config.toml
encoder_arch = "vit"
mask_ratio = 0.75
encoder_width = 192
beta2 = 0.99
lr = 0.0027
adamw_lr_other_params = 0.00076
epochs = 118.3
decay_fraction = 0.2
warmup_steps = 720
Rows from block 2 of the encoder of a small masked image model, named by matrix and row number. Rows with one number belong to one neuron. Each number is 200 + 20 x the weight over its row's rms, rounded and kept within 0 to 999. All counts start at 0.
After each neuron's rows are labels from the 100 images, of 14848, where the neuron reaches its largest size: "place" is the part of the image that holds the peak. Only what is clearly more common there than usual is listed. The data: photos of plants, animals and fungi (iNaturalist). In brackets: how many of the 100, against the usual share in percent.
# gate: MLP gate (encoder.blocks.2.mlp.gate.weight, 512x192), inputs 0-191
# fc1: MLP up (encoder.blocks.2.mlp.fc1.weight, 512x192), inputs 0-191
# fc2: MLP down (encoder.blocks.2.mlp.fc2.weight, 192x512, transposed), outputs 0-191

gate.437,191,153,201,151,205,197,243,205,195,228,189,215,196,238,224,205,206,190,223,204,242,206,211,188,203,218,239,202,168,164,202,206,208,183,157,216,213,161,206,182,192,209,151,198,204,213,206,203,215,179,183,150,130,150,183,187,180,198,184,205,186,220,190,196,176,181,191,160,201,182,200,175,200,192,195,214,215,242,192,178,201,206,190,204,217,187,201,197,196,192,187,166,207,183,235,169,183,223,195,217,181,194,184,204,185,208,178,184,221,198,179,223,192,188,203,185,222,168,197,189,215,209,187,207,203,200,189,216,176,189,200,217,218,200,204,213,199,208,182,192,208,201,204,177,197,234,177,211,177,164,185,179,200,219,173,182,221,159,186,195,197,183,218,179,174,207,228,199,207,205,182,226,153,193,172,234,184,194,170,191,180,185,197,204,221,192,214,199,182,219,210,185
fc1.437,196,198,248,164,182,175,158,204,204,193,196,183,225,183,172,218,232,241,200,200,208,189,182,232,175,191,209,196,218,208,232,189,211,173,211,202,169,197,211,183,205,216,205,196,215,183,196,204,201,210,200,199,227,214,197,219,187,209,220,244,226,231,214,174,244,203,212,199,226,197,205,243,195,206,190,151,210,192,242,196,157,200,211,257,213,244,184,187,232,209,198,154,194,201,147,192,190,206,197,218,203,211,200,217,183,191,202,182,186,200,201,161,183,236,205,210,197,224,198,173,183,191,222,177,157,209,190,193,187,210,166,202,197,184,184,188,195,191,190,198,216,189,201,216,207,216,199,197,196,209,157,206,236,198,228,196,168,151,195,205,212,187,183,199,215,198,185,194,206,205,179,199,179,171,181,212,194,182,200,216,202,159,200,205,205,205,162,209,177,185,206,212
fc2.437,206,189,158,170,195,238,190,235,212,235,217,197,174,248,230,180,193,162,222,207,227,200,199,179,205,185,202,208,207,219,156,190,206,145,195,201,204,204,208,199,198,168,196,212,194,191,220,205,203,176,203,196,197,217,211,206,199,202,204,177,158,192,214,189,152,197,164,188,223,199,177,170,218,215,196,251,178,255,179,217,184,218,209,194,235,177,189,194,218,206,189,220,206,241,218,189,184,221,176,208,201,191,203,160,208,213,178,198,211,208,195,205,219,201,211,174,177,209,212,196,181,225,196,209,235,170,200,199,210,214,228,181,184,192,166,201,197,203,184,194,177,198,187,210,179,220,211,184,203,181,215,209,213,220,196,226,138,159,209,212,215,207,207,215,187,171,209,173,211,198,157,217,205,227,220,211,215,189,187,199,196,192,216,209,193,238,166,204,207,186,193,200
place: bottom right (76 vs 14.1)

gate.112,199,210,215,201,183,186,168,148,173,193,189,167,204,151,227,223,190,190,213,159,219,201,206,195,180,218,227,221,186,207,206,237,188,183,217,227,218,185,228,213,186,178,186,202,196,200,214,166,179,170,238,213,230,212,181,225,198,209,158,193,200,203,213,205,200,166,159,213,171,181,187,168,182,221,199,169,171,177,171,198,189,225,165,217,222,184,174,178,208,210,178,176,171,201,201,208,193,200,190,236,166,205,225,200,199,171,170,191,190,205,176,199,208,203,185,161,213,154,208,206,193,189,168,192,195,210,174,212,169,204,189,199,204,188,207,185,204,217,191,215,180,197,176,169,191,182,184,201,208,183,196,203,192,192,199,195,165,212,226,166,173,183,190,233,165,178,195,204,200,245,202,194,220,189,197,175,194,185,183,181,233,175,216,213,192,227,196,183,182,194,206,216
fc1.112,207,178,229,217,208,192,196,190,194,196,169,191,220,206,190,192,197,179,191,189,198,194,212,193,208,167,181,212,193,212,236,191,209,205,193,170,150,237,185,206,225,201,193,231,215,239,173,201,210,196,193,247,184,209,240,219,183,204,236,201,164,169,190,180,240,209,205,169,200,192,199,213,196,181,190,209,204,255,222,198,210,191,210,194,210,228,236,208,198,208,211,236,231,184,195,174,194,215,204,199,207,231,183,200,168,251,204,208,213,192,225,207,192,210,221,240,224,215,186,203,194,206,203,177,215,239,224,186,208,186,206,218,214,193,220,231,197,163,196,193,220,208,220,221,191,201,237,211,209,190,213,194,208,195,207,192,168,212,180,226,237,207,206,184,229,221,212,206,215,152,203,218,177,200,237,224,220,179,206,214,203,236,172,184,184,153,236,199,195,198,204,190
fc2.112,201,207,204,211,200,236,211,179,221,190,170,230,212,205,208,224,211,183,185,191,164,205,181,178,195,174,165,220,168,179,210,171,175,209,198,191,165,185,182,186,227,226,203,213,208,234,168,198,190,225,165,206,206,172,170,193,215,156,193,190,191,191,204,170,234,181,209,197,210,189,195,194,201,199,186,224,209,197,174,184,222,184,216,180,208,183,213,197,215,194,204,216,203,212,227,252,198,209,194,176,202,200,164,168,242,211,159,215,216,202,239,203,185,217,195,245,207,212,177,186,193,178,223,167,211,189,207,200,184,196,235,224,203,187,186,226,199,188,170,205,190,211,203,195,191,165,181,198,233,200,185,212,203,193,176,181,164,170,217,221,248,169,232,184,209,269,193,221,211,213,172,212,203,190,205,188,193,182,177,200,213,182,170,198,212,183,191,192,198,214,203,205
place: top centre (49 vs 9.4)

gate.230,199,187,203,206,216,184,182,201,177,222,200,210,208,244,220,177,197,202,244,191,237,177,219,180,214,228,203,206,192,204,199,219,220,202,169,186,221,183,191,212,191,202,192,227,229,224,196,217,192,216,215,223,182,200,217,202,202,197,181,208,176,238,186,211,225,188,232,208,184,190,212,231,177,215,217,191,197,207,195,187,196,174,180,214,173,194,192,191,207,188,172,205,200,190,202,194,158,237,277,262,265,221,221,204,195,223,187,190,209,221,197,197,230,208,207,192,195,214,188,198,185,179,179,236,240,220,248,200,221,192,204,200,225,195,219,187,219,222,203,198,202,210,208,200,184,167,172,191,192,200,212,172,203,216,226,204,216,207,182,215,216,201,199,185,166,217,219,180,227,170,205,230,180,183,194,195,197,188,205,198,188,225,248,218,224,163,187,210,205,204,229,206
fc1.230,198,198,195,197,156,208,193,214,199,175,169,193,177,176,197,185,171,201,196,193,186,191,182,204,179,191,186,177,196,183,182,201,187,195,198,177,186,170,169,201,188,176,182,192,177,187,185,186,209,186,190,191,195,192,198,179,189,201,199,204,194,192,188,205,191,170,203,183,182,183,199,202,174,198,183,180,181,177,200,172,197,186,178,202,184,158,185,181,216,205,207,170,191,217,194,170,150,214,223,213,198,192,179,169,187,216,204,177,182,195,179,197,179,185,189,176,171,189,199,183,178,195,181,197,200,204,203,192,197,178,174,181,210,195,184,199,185,195,190,177,207,181,187,187,74,121,184,180,176,171,186,205,194,197,200,194,185,176,187,176,181,198,173,172,188,190,168,192,198,177,204,178,190,189,179,177,170,181,178,176,177,186,197,190,185,176,192,166,208,206,188,217
fc2.230,195,201,210,212,243,182,210,174,205,206,221,186,243,194,205,202,207,204,182,188,210,185,208,200,174,181,223,214,187,223,212,165,210,216,192,196,194,213,211,172,178,199,218,220,226,230,208,221,205,205,157,200,220,204,219,220,198,170,185,184,179,180,200,156,218,220,182,202,183,220,163,184,192,178,176,197,212,207,208,224,178,199,212,182,219,226,205,188,151,161,220,227,192,176,211,180,197,230,214,178,196,220,220,218,218,194,166,206,204,205,194,198,201,232,194,195,221,206,230,227,194,189,206,225,189,175,173,165,164,192,195,221,210,180,204,185,199,211,223,210,170,200,219,194,181,188,199,201,217,183,192,182,221,176,195,207,206,203,212,188,191,172,208,205,202,179,173,182,186,194,166,202,210,168,195,175,199,215,218,214,246,217,131,201,231,209,183,160,136,187,195,166
place: top centre (62 vs 9.4); bottom centre (28 vs 9.4)

gate.425,201,207,144,188,194,197,186,157,213,200,215,202,211,196,189,202,228,207,222,199,207,189,202,212,204,254,192,171,207,190,144,190,193,188,190,227,179,180,208,230,190,175,195,196,194,216,218,207,175,212,170,194,175,220,208,162,223,186,187,166,170,204,196,189,225,236,170,204,170,186,244,204,217,186,182,207,180,216,173,206,198,191,184,196,227,165,203,179,193,168,211,199,192,197,174,177,200,177,222,185,184,177,216,199,201,211,208,201,200,178,164,226,193,220,212,198,230,211,161,219,202,189,194,178,151,171,177,216,197,257,230,200,183,186,163,195,185,158,185,181,189,193,196,199,192,204,178,199,224,201,185,201,176,178,201,186,192,203,199,185,199,206,207,236,173,184,221,222,183,195,228,200,181,174,164,164,230,202,206,211,185,176,212,182,183,200,173,188,211,219,196,203
fc1.425,206,207,195,178,223,215,230,238,179,204,204,188,219,234,210,241,215,173,178,199,214,223,209,219,187,221,186,218,179,207,240,185,168,192,196,199,204,197,194,173,220,195,205,209,193,213,193,220,194,148,218,224,202,202,218,226,192,192,204,201,220,210,192,172,186,203,188,187,214,181,180,178,199,201,210,202,247,187,228,201,195,181,161,196,180,225,195,203,204,213,192,243,203,149,171,212,204,203,214,226,204,160,200,197,201,213,216,198,222,230,205,201,243,203,177,222,216,196,226,212,229,196,185,238,178,224,185,194,246,207,194,153,221,207,183,231,232,202,206,199,210,201,179,205,191,213,176,223,176,213,204,190,181,210,217,220,223,232,211,204,166,213,169,197,227,214,222,253,228,172,179,219,205,194,218,201,236,192,229,208,200,201,206,180,206,176,219,172,195,204,223,183
fc2.425,185,208,208,219,184,166,199,239,195,199,155,211,208,199,206,193,207,208,215,180,185,190,187,192,201,214,213,217,197,233,170,205,188,161,213,222,216,205,197,204,214,248,196,190,194,201,237,206,187,182,226,208,184,198,136,220,189,201,181,195,242,190,202,219,208,159,245,173,192,209,196,224,190,178,208,223,196,196,209,169,186,164,203,181,194,199,240,154,193,217,203,197,237,187,179,166,202,218,197,212,203,231,211,204,195,195,168,207,205,199,207,210,199,178,216,184,215,233,201,171,210,189,214,192,230,187,204,205,208,159,193,203,230,212,168,201,212,208,189,212,172,206,221,162,235,192,211,181,215,182,216,191,203,177,203,212,241,191,170,200,222,177,218,190,196,224,197,234,213,239,201,195,208,152,226,198,164,207,209,198,206,215,208,207,164,197,202,218,168,206,237,185
place: bottom right (36 vs 14.1)

gate.42,214,199,244,214,176,193,201,216,211,179,200,219,204,182,210,198,138,232,165,195,214,203,218,231,234,201,203,187,211,225,199,211,171,192,220,212,199,210,214,187,217,211,166,216,229,177,179,166,207,215,170,186,222,208,214,219,204,186,178,223,189,166,203,199,187,191,200,172,158,184,236,165,157,198,200,219,199,217,218,225,211,164,183,199,210,209,214,196,185,182,187,178,214,198,195,227,203,174,193,207,185,196,181,226,219,200,199,184,176,198,193,207,223,210,211,201,188,182,177,216,202,156,222,240,181,182,209,177,230,190,206,210,217,176,200,209,207,237,189,203,182,187,193,226,187,191,201,206,187,216,184,214,192,217,207,222,201,147,224,194,155,189,198,215,234,216,164,182,167,182,215,231,183,196,200,190,173,210,171,208,186,154,181,195,182,171,232,168,192,206,209,214
fc1.42,149,211,162,183,195,202,178,179,217,183,162,205,207,200,184,209,177,196,198,184,224,201,210,179,208,168,174,201,172,185,189,196,197,178,188,194,216,197,206,177,196,223,208,189,215,206,208,206,218,189,210,216,211,209,198,186,206,153,182,199,179,190,191,174,200,175,173,190,196,199,182,190,184,183,184,205,171,219,182,164,164,168,150,183,190,208,184,188,204,165,182,187,211,191,207,192,203,238,173,205,188,150,208,184,166,183,181,182,188,211,192,193,191,192,215,181,222,197,184,191,189,198,201,221,200,190,198,178,212,184,165,189,190,209,199,179,172,197,214,180,162,195,186,176,234,191,185,165,178,215,193,165,175,192,209,190,197,166,183,166,203,223,193,183,173,173,168,201,202,182,167,202,193,140,172,223,179,192,199,193,166,179,171,178,179,172,181,258,190,192,214,204
fc2.42,193,185,186,174,191,209,211,207,223,199,185,211,214,210,188,202,201,211,206,207,232,201,218,173,198,182,182,200,189,232,223,204,181,192,174,205,189,192,207,190,201,235,221,208,210,190,204,211,216,211,196,176,200,239,179,182,223,187,206,213,194,225,234,178,222,188,192,217,194,193,188,181,210,196,190,197,172,208,196,196,199,175,162,220,181,205,177,195,206,170,199,214,207,214,209,186,222,188,179,197,203,171,213,179,177,192,199,174,202,221,204,214,199,195,212,185,219,237,192,190,188,221,204,213,220,209,209,154,204,173,172,185,181,184,193,220,207,183,214,177,190,223,208,199,220,203,184,199,195,226,179,189,202,221,185,187,212,211,201,153,200,231,195,217,170,182,169,196,199,182,176,203,237,163,164,233,203,207,193,204,179,204,191,174,193,199,209,342,182,214,196,214
place: top centre (45 vs 9.4)

gate.192,218,216,263,202,188,215,200,168,197,140,195,178,188,181,191,222,230,238,213,201,190,209,202,197,162,193,203,223,202,218,187,180,190,186,217,166,202,195,207,189,197,217,228,195,191,178,203,184,236,183,232,193,221,217,181,197,186,234,210,217,176,219,214,176,211,212,185,160,200,246,189,167,190,177,178,212,186,172,217,224,167,226,177,177,186,223,157,186,198,205,204,179,185,214,186,239,205,179,201,211,209,217,194,196,210,192,215,200,186,178,213,184,232,174,186,197,209,214,219,180,196,215,187,170,192,215,208,209,209,242,151,227,212,178,192,166,202,194,168,198,164,197,181,210,208,184,216,205,200,193,188,217,196,220,192,190,167,195,204,193,244,205,198,208,173,213,235,205,192,201,206,225,194,189,164,177,199,176,237,188,190,197,187,223,216,208,162,203,198,188,220,196
fc1.192,234,225,212,235,205,164,178,208,188,193,200,188,229,176,177,228,218,168,164,197,202,165,179,214,206,210,213,207,224,208,192,191,216,186,221,239,186,175,209,199,239,232,183,176,176,222,180,182,188,220,227,196,195,228,201,203,223,189,217,207,197,208,189,183,214,198,213,204,203,187,184,214,187,202,213,201,207,204,196,165,165,203,179,220,200,220,182,165,176,175,197,160,211,190,203,224,209,181,186,177,200,204,221,213,190,195,179,190,186,217,210,188,183,195,186,211,183,158,176,238,195,173,230,221,159,183,181,222,137,195,218,206,195,195,194,166,191,247,181,212,180,216,167,189,172,178,189,235,179,240,185,195,232,171,222,192,177,181,185,207,175,198,180,212,210,206,192,206,186,211,210,216,224,206,215,214,184,191,168,209,219,181,237,184,165,199,207,183,220,206,199,215
fc2.192,197,182,215,223,224,187,177,196,182,181,210,187,211,199,207,201,187,248,189,212,166,209,203,233,216,205,244,205,190,185,230,196,219,204,205,179,210,194,195,220,193,242,203,199,210,174,187,175,218,232,190,179,184,236,184,199,169,204,176,193,252,192,189,203,210,166,184,200,200,179,178,219,173,192,213,174,201,204,194,165,181,169,201,187,207,233,238,199,211,220,221,208,220,183,201,190,221,217,176,217,175,231,201,176,179,204,193,225,207,199,183,182,169,179,204,187,184,169,198,159,224,207,181,197,202,193,178,176,211,158,171,219,211,218,166,214,214,167,225,218,215,216,205,188,215,197,179,206,176,190,181,206,154,197,198,193,223,220,164,172,159,225,185,199,186,187,211,215,187,197,207,168,178,151,205,200,172,210,190,179,189,228,187,212,189,193,204,248,190,175,196,208
place: top centre (47 vs 9.4)

gate.449,200,188,217,225,188,206,207,174,181,181,195,228,174,218,194,218,217,228,211,216,209,183,184,197,188,194,202,163,210,211,237,200,203,212,227,191,211,196,205,216,225,213,209,178,213,185,181,227,197,227,187,206,223,198,200,194,214,213,196,195,214,198,189,189,203,206,196,219,203,226,209,191,210,212,171,217,211,246,230,165,234,181,181,165,211,199,200,173,219,179,196,190,220,169,207,190,185,229,219,180,209,221,185,239,214,214,235,195,234,215,179,202,239,168,194,191,218,226,195,226,210,186,179,180,190,223,169,218,211,195,209,239,168,178,207,211,205,182,161,207,184,205,192,207,181,242,184,195,199,237,207,192,200,211,189,194,196,219,179,207,178,186,202,152,213,220,168,184,207,221,172,209,189,207,208,174,204,202,229,220,249,187,240,206,196,217,183,259,219,183,159,158
fc1.449,201,200,225,199,201,200,199,157,200,188,212,231,177,209,214,198,168,197,191,227,189,184,210,209,195,225,205,185,232,226,213,181,152,188,215,227,220,205,180,221,174,208,150,222,193,221,222,238,186,181,172,237,219,198,200,174,220,199,199,201,206,230,184,183,203,208,191,212,186,184,208,212,194,183,207,201,201,209,210,192,206,207,186,184,213,210,193,189,231,203,180,162,190,185,211,215,187,198,228,202,230,199,219,208,221,222,221,199,194,211,192,194,220,194,190,170,227,245,215,240,180,237,181,182,171,224,158,189,214,263,230,211,204,209,202,186,175,177,199,174,171,245,195,205,193,220,188,212,233,170,197,201,228,195,226,213,189,215,183,221,181,202,168,207,181,204,173,188,223,238,181,202,216,215,223,218,204,208,252,195,179,191,185,208,193,190,162,229,200,198,209,186
fc2.449,210,193,216,187,229,225,206,231,180,224,219,183,213,217,206,208,183,207,210,184,213,191,163,235,221,177,208,204,224,219,218,189,257,222,205,160,187,217,235,217,189,204,212,207,230,178,202,244,228,202,201,226,201,215,190,241,236,208,178,194,176,213,189,170,185,193,197,167,178,198,183,182,208,203,211,208,197,184,162,197,179,163,192,228,217,190,187,206,178,185,170,225,227,210,180,198,195,183,192,188,173,159,181,204,221,208,194,180,175,205,200,224,217,179,192,192,192,175,194,193,216,207,183,224,205,189,188,227,256,183,181,171,178,205,196,191,171,205,193,162,209,182,182,200,191,199,217,206,186,201,177,197,181,207,190,183,166,192,233,198,207,191,206,191,227,180,236,167,173,158,188,185,172,208,214,166,211,177,186,223,220,182,202,176,199,211,197,226,183,229,184,172
place: top centre (32 vs 9.4)

gate.504,186,222,203,198,210,203,199,201,193,199,217,222,232,238,201,222,219,213,205,175,238,193,204,215,228,196,195,175,159,200,169,203,181,188,161,207,187,195,215,227,189,248,183,185,209,219,212,180,200,199,215,208,211,179,233,197,214,188,204,193,220,195,195,202,221,163,196,211,201,197,190,212,209,167,203,179,194,241,178,190,220,218,178,240,158,195,214,177,226,213,214,197,150,205,221,238,200,173,218,211,193,235,202,213,228,202,219,233,207,213,201,205,223,190,168,218,184,174,198,183,227,214,207,246,198,204,221,190,258,207,169,201,191,193,223,181,204,212,220,207,192,192,183,181,250,236,179,231,186,186,163,185,171,181,201,207,229,178,164,204,196,184,230,208,233,214,203,214,222,187,206,181,195,217,204,180,198,200,212,193,186,203,200,214,196,200,224,219,203,195,244,227
fc1.504,187,182,196,178,173,210,189,184,198,211,188,192,198,223,179,207,170,195,193,171,198,203,205,160,207,215,197,190,175,220,174,193,199,184,184,205,180,215,204,187,200,181,191,195,163,179,212,193,189,202,181,213,176,182,203,190,190,172,191,179,176,187,188,196,172,187,183,195,226,204,186,193,209,165,166,242,198,195,179,184,226,215,152,244,167,182,228,175,183,232,201,229,176,197,200,220,164,151,181,214,195,220,193,212,205,226,204,221,198,186,203,197,187,193,190,210,172,189,195,206,199,199,177,198,190,198,181,205,203,171,208,185,177,184,206,173,173,178,184,210,186,200,202,174,232,203,165,170,196,133,172,186,155,184,185,171,214,157,175,158,170,179,194,189,171,190,180,206,192,161,183,179,214,179,199,198,180,194,179,158,175,223,190,201,200,200,217,200,208,181,226,182
fc2.504,204,187,211,201,270,174,178,208,187,204,211,201,190,216,177,214,216,190,197,192,177,185,195,199,188,175,204,200,173,215,173,202,207,210,193,227,228,183,177,179,227,257,228,201,185,201,168,178,195,205,195,231,208,198,212,174,211,200,182,179,231,186,170,190,192,201,215,174,224,175,202,176,199,197,185,165,193,218,188,197,211,188,227,150,237,168,212,198,197,188,207,194,179,164,198,194,171,202,242,220,191,232,219,209,212,194,215,184,181,204,212,173,208,216,201,219,211,183,243,198,202,202,235,179,152,231,215,199,176,218,241,210,182,228,233,204,212,190,206,209,208,234,237,185,251,218,184,203,176,198,185,157,185,188,176,202,190,189,197,205,224,196,220,196,225,202,194,169,199,204,195,215,185,208,180,182,168,194,213,189,211,169,212,182,221,209,187,197,176,204,190,184
place: bottom right (40 vs 14.1); middle right (28 vs 9.4)

gate.213,206,199,222,230,225,208,220,205,208,224,231,207,216,206,229,207,186,227,243,191,213,179,212,197,196,229,215,197,194,252,222,202,213,231,199,183,210,225,211,189,184,173,227,217,222,210,205,235,203,186,201,225,196,233,210,218,212,185,158,240,181,227,192,217,216,210,224,221,211,196,192,241,182,206,218,199,207,197,218,202,169,204,192,210,187,207,215,183,196,190,234,204,210,215,225,220,195,229,257,243,238,231,230,205,199,214,198,194,225,233,199,210,229,229,219,231,222,198,181,218,219,207,192,225,241,214,235,182,204,217,238,213,189,210,219,182,217,222,206,212,195,215,215,203,237,205,182,213,192,198,195,213,201,223,239,228,207,209,192,207,192,207,217,201,198,211,226,224,224,185,216,214,183,208,211,192,182,194,215,222,213,211,205,188,216,177,229,236,213,218,252,208
fc1.213,159,204,170,196,206,181,194,177,198,215,196,214,217,197,197,180,189,209,211,212,214,198,190,196,191,215,205,201,195,201,223,188,216,209,187,193,197,188,199,189,168,198,196,191,209,211,202,196,153,164,192,221,195,195,199,206,195,188,196,217,189,194,189,195,193,200,213,206,192,217,175,197,197,196,186,212,210,180,205,214,212,197,197,199,212,228,183,185,159,209,211,209,176,196,222,173,230,173,153,188,228,216,222,201,190,198,175,208,192,204,204,203,184,237,180,163,202,212,231,187,183,187,206,201,194,203,185,175,175,187,182,210,211,189,193,184,196,178,199,196,190,190,203,190,349,306,221,203,196,181,202,213,201,217,202,198,217,196,209,195,196,190,207,203,198,184,184,199,227,169,207,213,214,190,200,200,208,201,214,209,222,204,181,184,209,215,208,212,184,189,221,197
fc2.213,200,202,221,195,200,216,197,225,181,186,170,186,171,208,207,213,216,196,187,191,199,224,197,187,221,193,196,205,213,169,197,233,208,195,198,215,202,205,200,223,236,209,194,191,171,185,183,203,203,171,202,193,178,206,179,183,209,217,214,190,223,208,214,220,186,201,199,183,198,163,234,212,205,214,237,193,198,207,197,191,212,213,182,199,174,169,217,223,223,206,199,188,235,192,179,238,243,160,132,167,175,162,133,199,187,211,230,202,211,198,207,212,224,160,220,224,211,172,185,198,197,218,213,183,203,207,215,204,231,218,191,162,171,194,201,228,217,188,187,207,222,197,175,198,262,251,217,207,219,212,207,187,174,180,191,194,194,225,203,230,181,229,192,216,210,229,218,207,190,236,207,195,191,219,220,208,188,217,200,181,181,180,240,200,184,176,211,186,215,200,194,213
place: top centre (59 vs 9.4); bottom centre (39 vs 9.4)

gate.21,192,180,197,190,185,192,189,220,242,212,155,200,182,230,189,196,195,195,202,209,207,219,218,210,166,189,227,215,179,217,211,189,177,210,222,214,182,223,190,209,171,156,189,197,216,177,214,181,203,184,180,250,192,194,167,207,224,166,206,223,185,160,190,192,180,179,199,177,215,201,191,197,209,212,195,191,200,204,172,202,164,222,187,191,198,159,189,205,167,184,175,190,187,181,184,212,215,156,218,184,232,215,209,243,220,190,207,191,213,182,198,189,180,204,191,212,178,216,200,192,188,190,146,182,205,181,197,203,159,234,193,211,212,173,196,180,172,199,218,177,216,160,195,191,183,202,182,172,223,214,227,189,226,191,191,193,199,213,210,190,230,227,197,197,259,189,177,169,215,220,196,205,188,236,201,215,209,189,223,206,174,191,136,217,187,192,220,198,183,194,221,193
fc1.21,226,196,189,207,186,215,187,210,210,205,206,174,195,170,211,240,224,190,234,187,213,194,209,211,202,183,191,228,207,226,214,216,180,230,196,226,195,212,239,230,225,193,232,195,213,191,202,225,176,233,214,224,197,199,213,204,222,177,202,196,206,151,201,202,204,224,190,201,212,242,192,135,212,207,197,177,193,253,216,235,217,213,211,213,196,190,186,210,206,182,216,236,187,220,221,182,229,189,223,186,219,236,207,225,234,176,186,214,184,187,183,184,256,225,195,192,216,221,219,199,181,205,217,199,196,195,177,178,192,192,211,197,222,175,213,220,200,193,202,202,227,189,228,227,209,222,192,146,226,235,238,167,193,193,202,199,218,208,193,203,177,224,222,174,238,182,202,196,204,228,192,196,206,224,207,218,212,164,201,223,196,207,200,216,179,230,210,216,205,192,223,189
fc2.21,196,196,221,178,243,185,247,188,193,174,208,199,202,215,228,187,231,204,196,205,206,187,212,222,213,175,190,193,232,179,161,194,184,192,222,218,181,229,201,201,209,233,176,195,244,229,207,166,211,250,169,222,220,185,182,221,204,249,202,179,238,214,177,195,205,186,219,205,203,190,193,218,175,195,157,193,209,200,224,192,193,184,175,217,217,195,183,187,235,213,188,194,208,205,203,201,193,184,195,217,252,209,176,234,208,212,214,192,214,176,203,218,142,187,233,178,200,199,182,189,214,208,170,177,187,195,208,220,194,200,206,219,196,202,172,203,202,235,198,210,173,212,208,184,177,217,172,208,183,222,199,207,192,216,182,209,186,185,200,206,222,193,213,189,200,240,183,199,204,195,227,194,171,166,197,230,188,222,189,219,209,175,186,212,213,166,220,145,186,205,168,176
place: bottom right (42 vs 14.1)

gate.149,190,231,201,206,194,206,215,175,203,199,207,180,185,242,205,207,182,207,226,206,137,206,214,225,215,233,225,234,184,218,197,225,180,177,214,197,197,196,202,240,197,198,180,196,208,220,158,190,226,193,208,154,226,147,221,247,179,216,179,225,209,183,175,166,190,183,206,199,196,211,213,207,193,214,191,224,210,197,191,222,194,190,203,170,216,197,201,176,229,198,184,202,212,194,211,225,176,212,204,215,158,244,192,177,199,195,179,232,212,199,176,196,184,222,222,180,207,189,191,203,179,177,214,209,197,221,187,147,197,234,193,209,190,209,210,218,185,216,165,191,213,198,186,192,218,218,210,181,148,203,202,243,209,157,231,196,211,215,205,222,173,201,183,204,197,173,190,170,211,216,196,179,205,184,226,185,159,185,205,189,183,231,204,206,195,190,189,208,212,171,207,188
fc1.149,188,197,165,234,205,228,212,186,197,183,156,165,161,200,204,212,196,203,192,207,193,205,205,229,188,244,193,210,156,201,176,212,209,172,202,180,207,184,202,210,209,195,197,215,197,199,201,201,200,182,227,198,237,182,202,217,143,234,199,214,210,206,192,143,203,185,202,206,184,167,216,194,219,216,183,206,217,190,212,206,198,229,207,185,204,168,183,190,210,194,181,191,211,216,206,182,195,226,198,199,200,201,199,165,185,216,145,239,207,186,206,186,201,208,234,212,220,203,164,224,155,181,169,212,195,232,200,207,186,200,193,209,197,189,239,236,169,212,173,227,198,201,185,161,212,181,184,217,154,216,188,197,200,196,190,246,185,198,210,218,184,211,158,233,186,174,179,175,221,184,242,177,231,214,205,201,192,206,209,181,187,208,236,208,203,199,201,179,197,206,210,199
fc2.149,192,207,214,152,210,165,204,243,189,246,202,205,180,183,204,211,191,220,222,196,203,188,191,172,196,203,178,210,199,202,169,191,183,196,215,207,211,242,192,202,182,200,192,215,209,164,191,179,197,191,195,172,199,202,224,206,213,188,223,217,202,227,198,231,183,186,203,238,151,210,208,171,159,227,233,217,183,207,181,223,223,188,158,205,193,195,213,172,192,185,204,172,216,201,200,194,214,182,242,180,188,194,179,204,200,227,204,174,182,203,216,185,181,199,202,182,207,214,179,218,214,199,224,240,223,207,168,211,207,243,173,184,204,190,183,175,219,208,172,173,185,195,218,252,204,179,216,175,200,208,214,201,215,228,190,212,209,174,199,193,190,196,166,203,238,210,192,204,192,229,178,188,274,180,228,183,214,206,184,206,178,223,169,219,195,179,212,195,186,184,203,203
place: top centre (31 vs 9.4)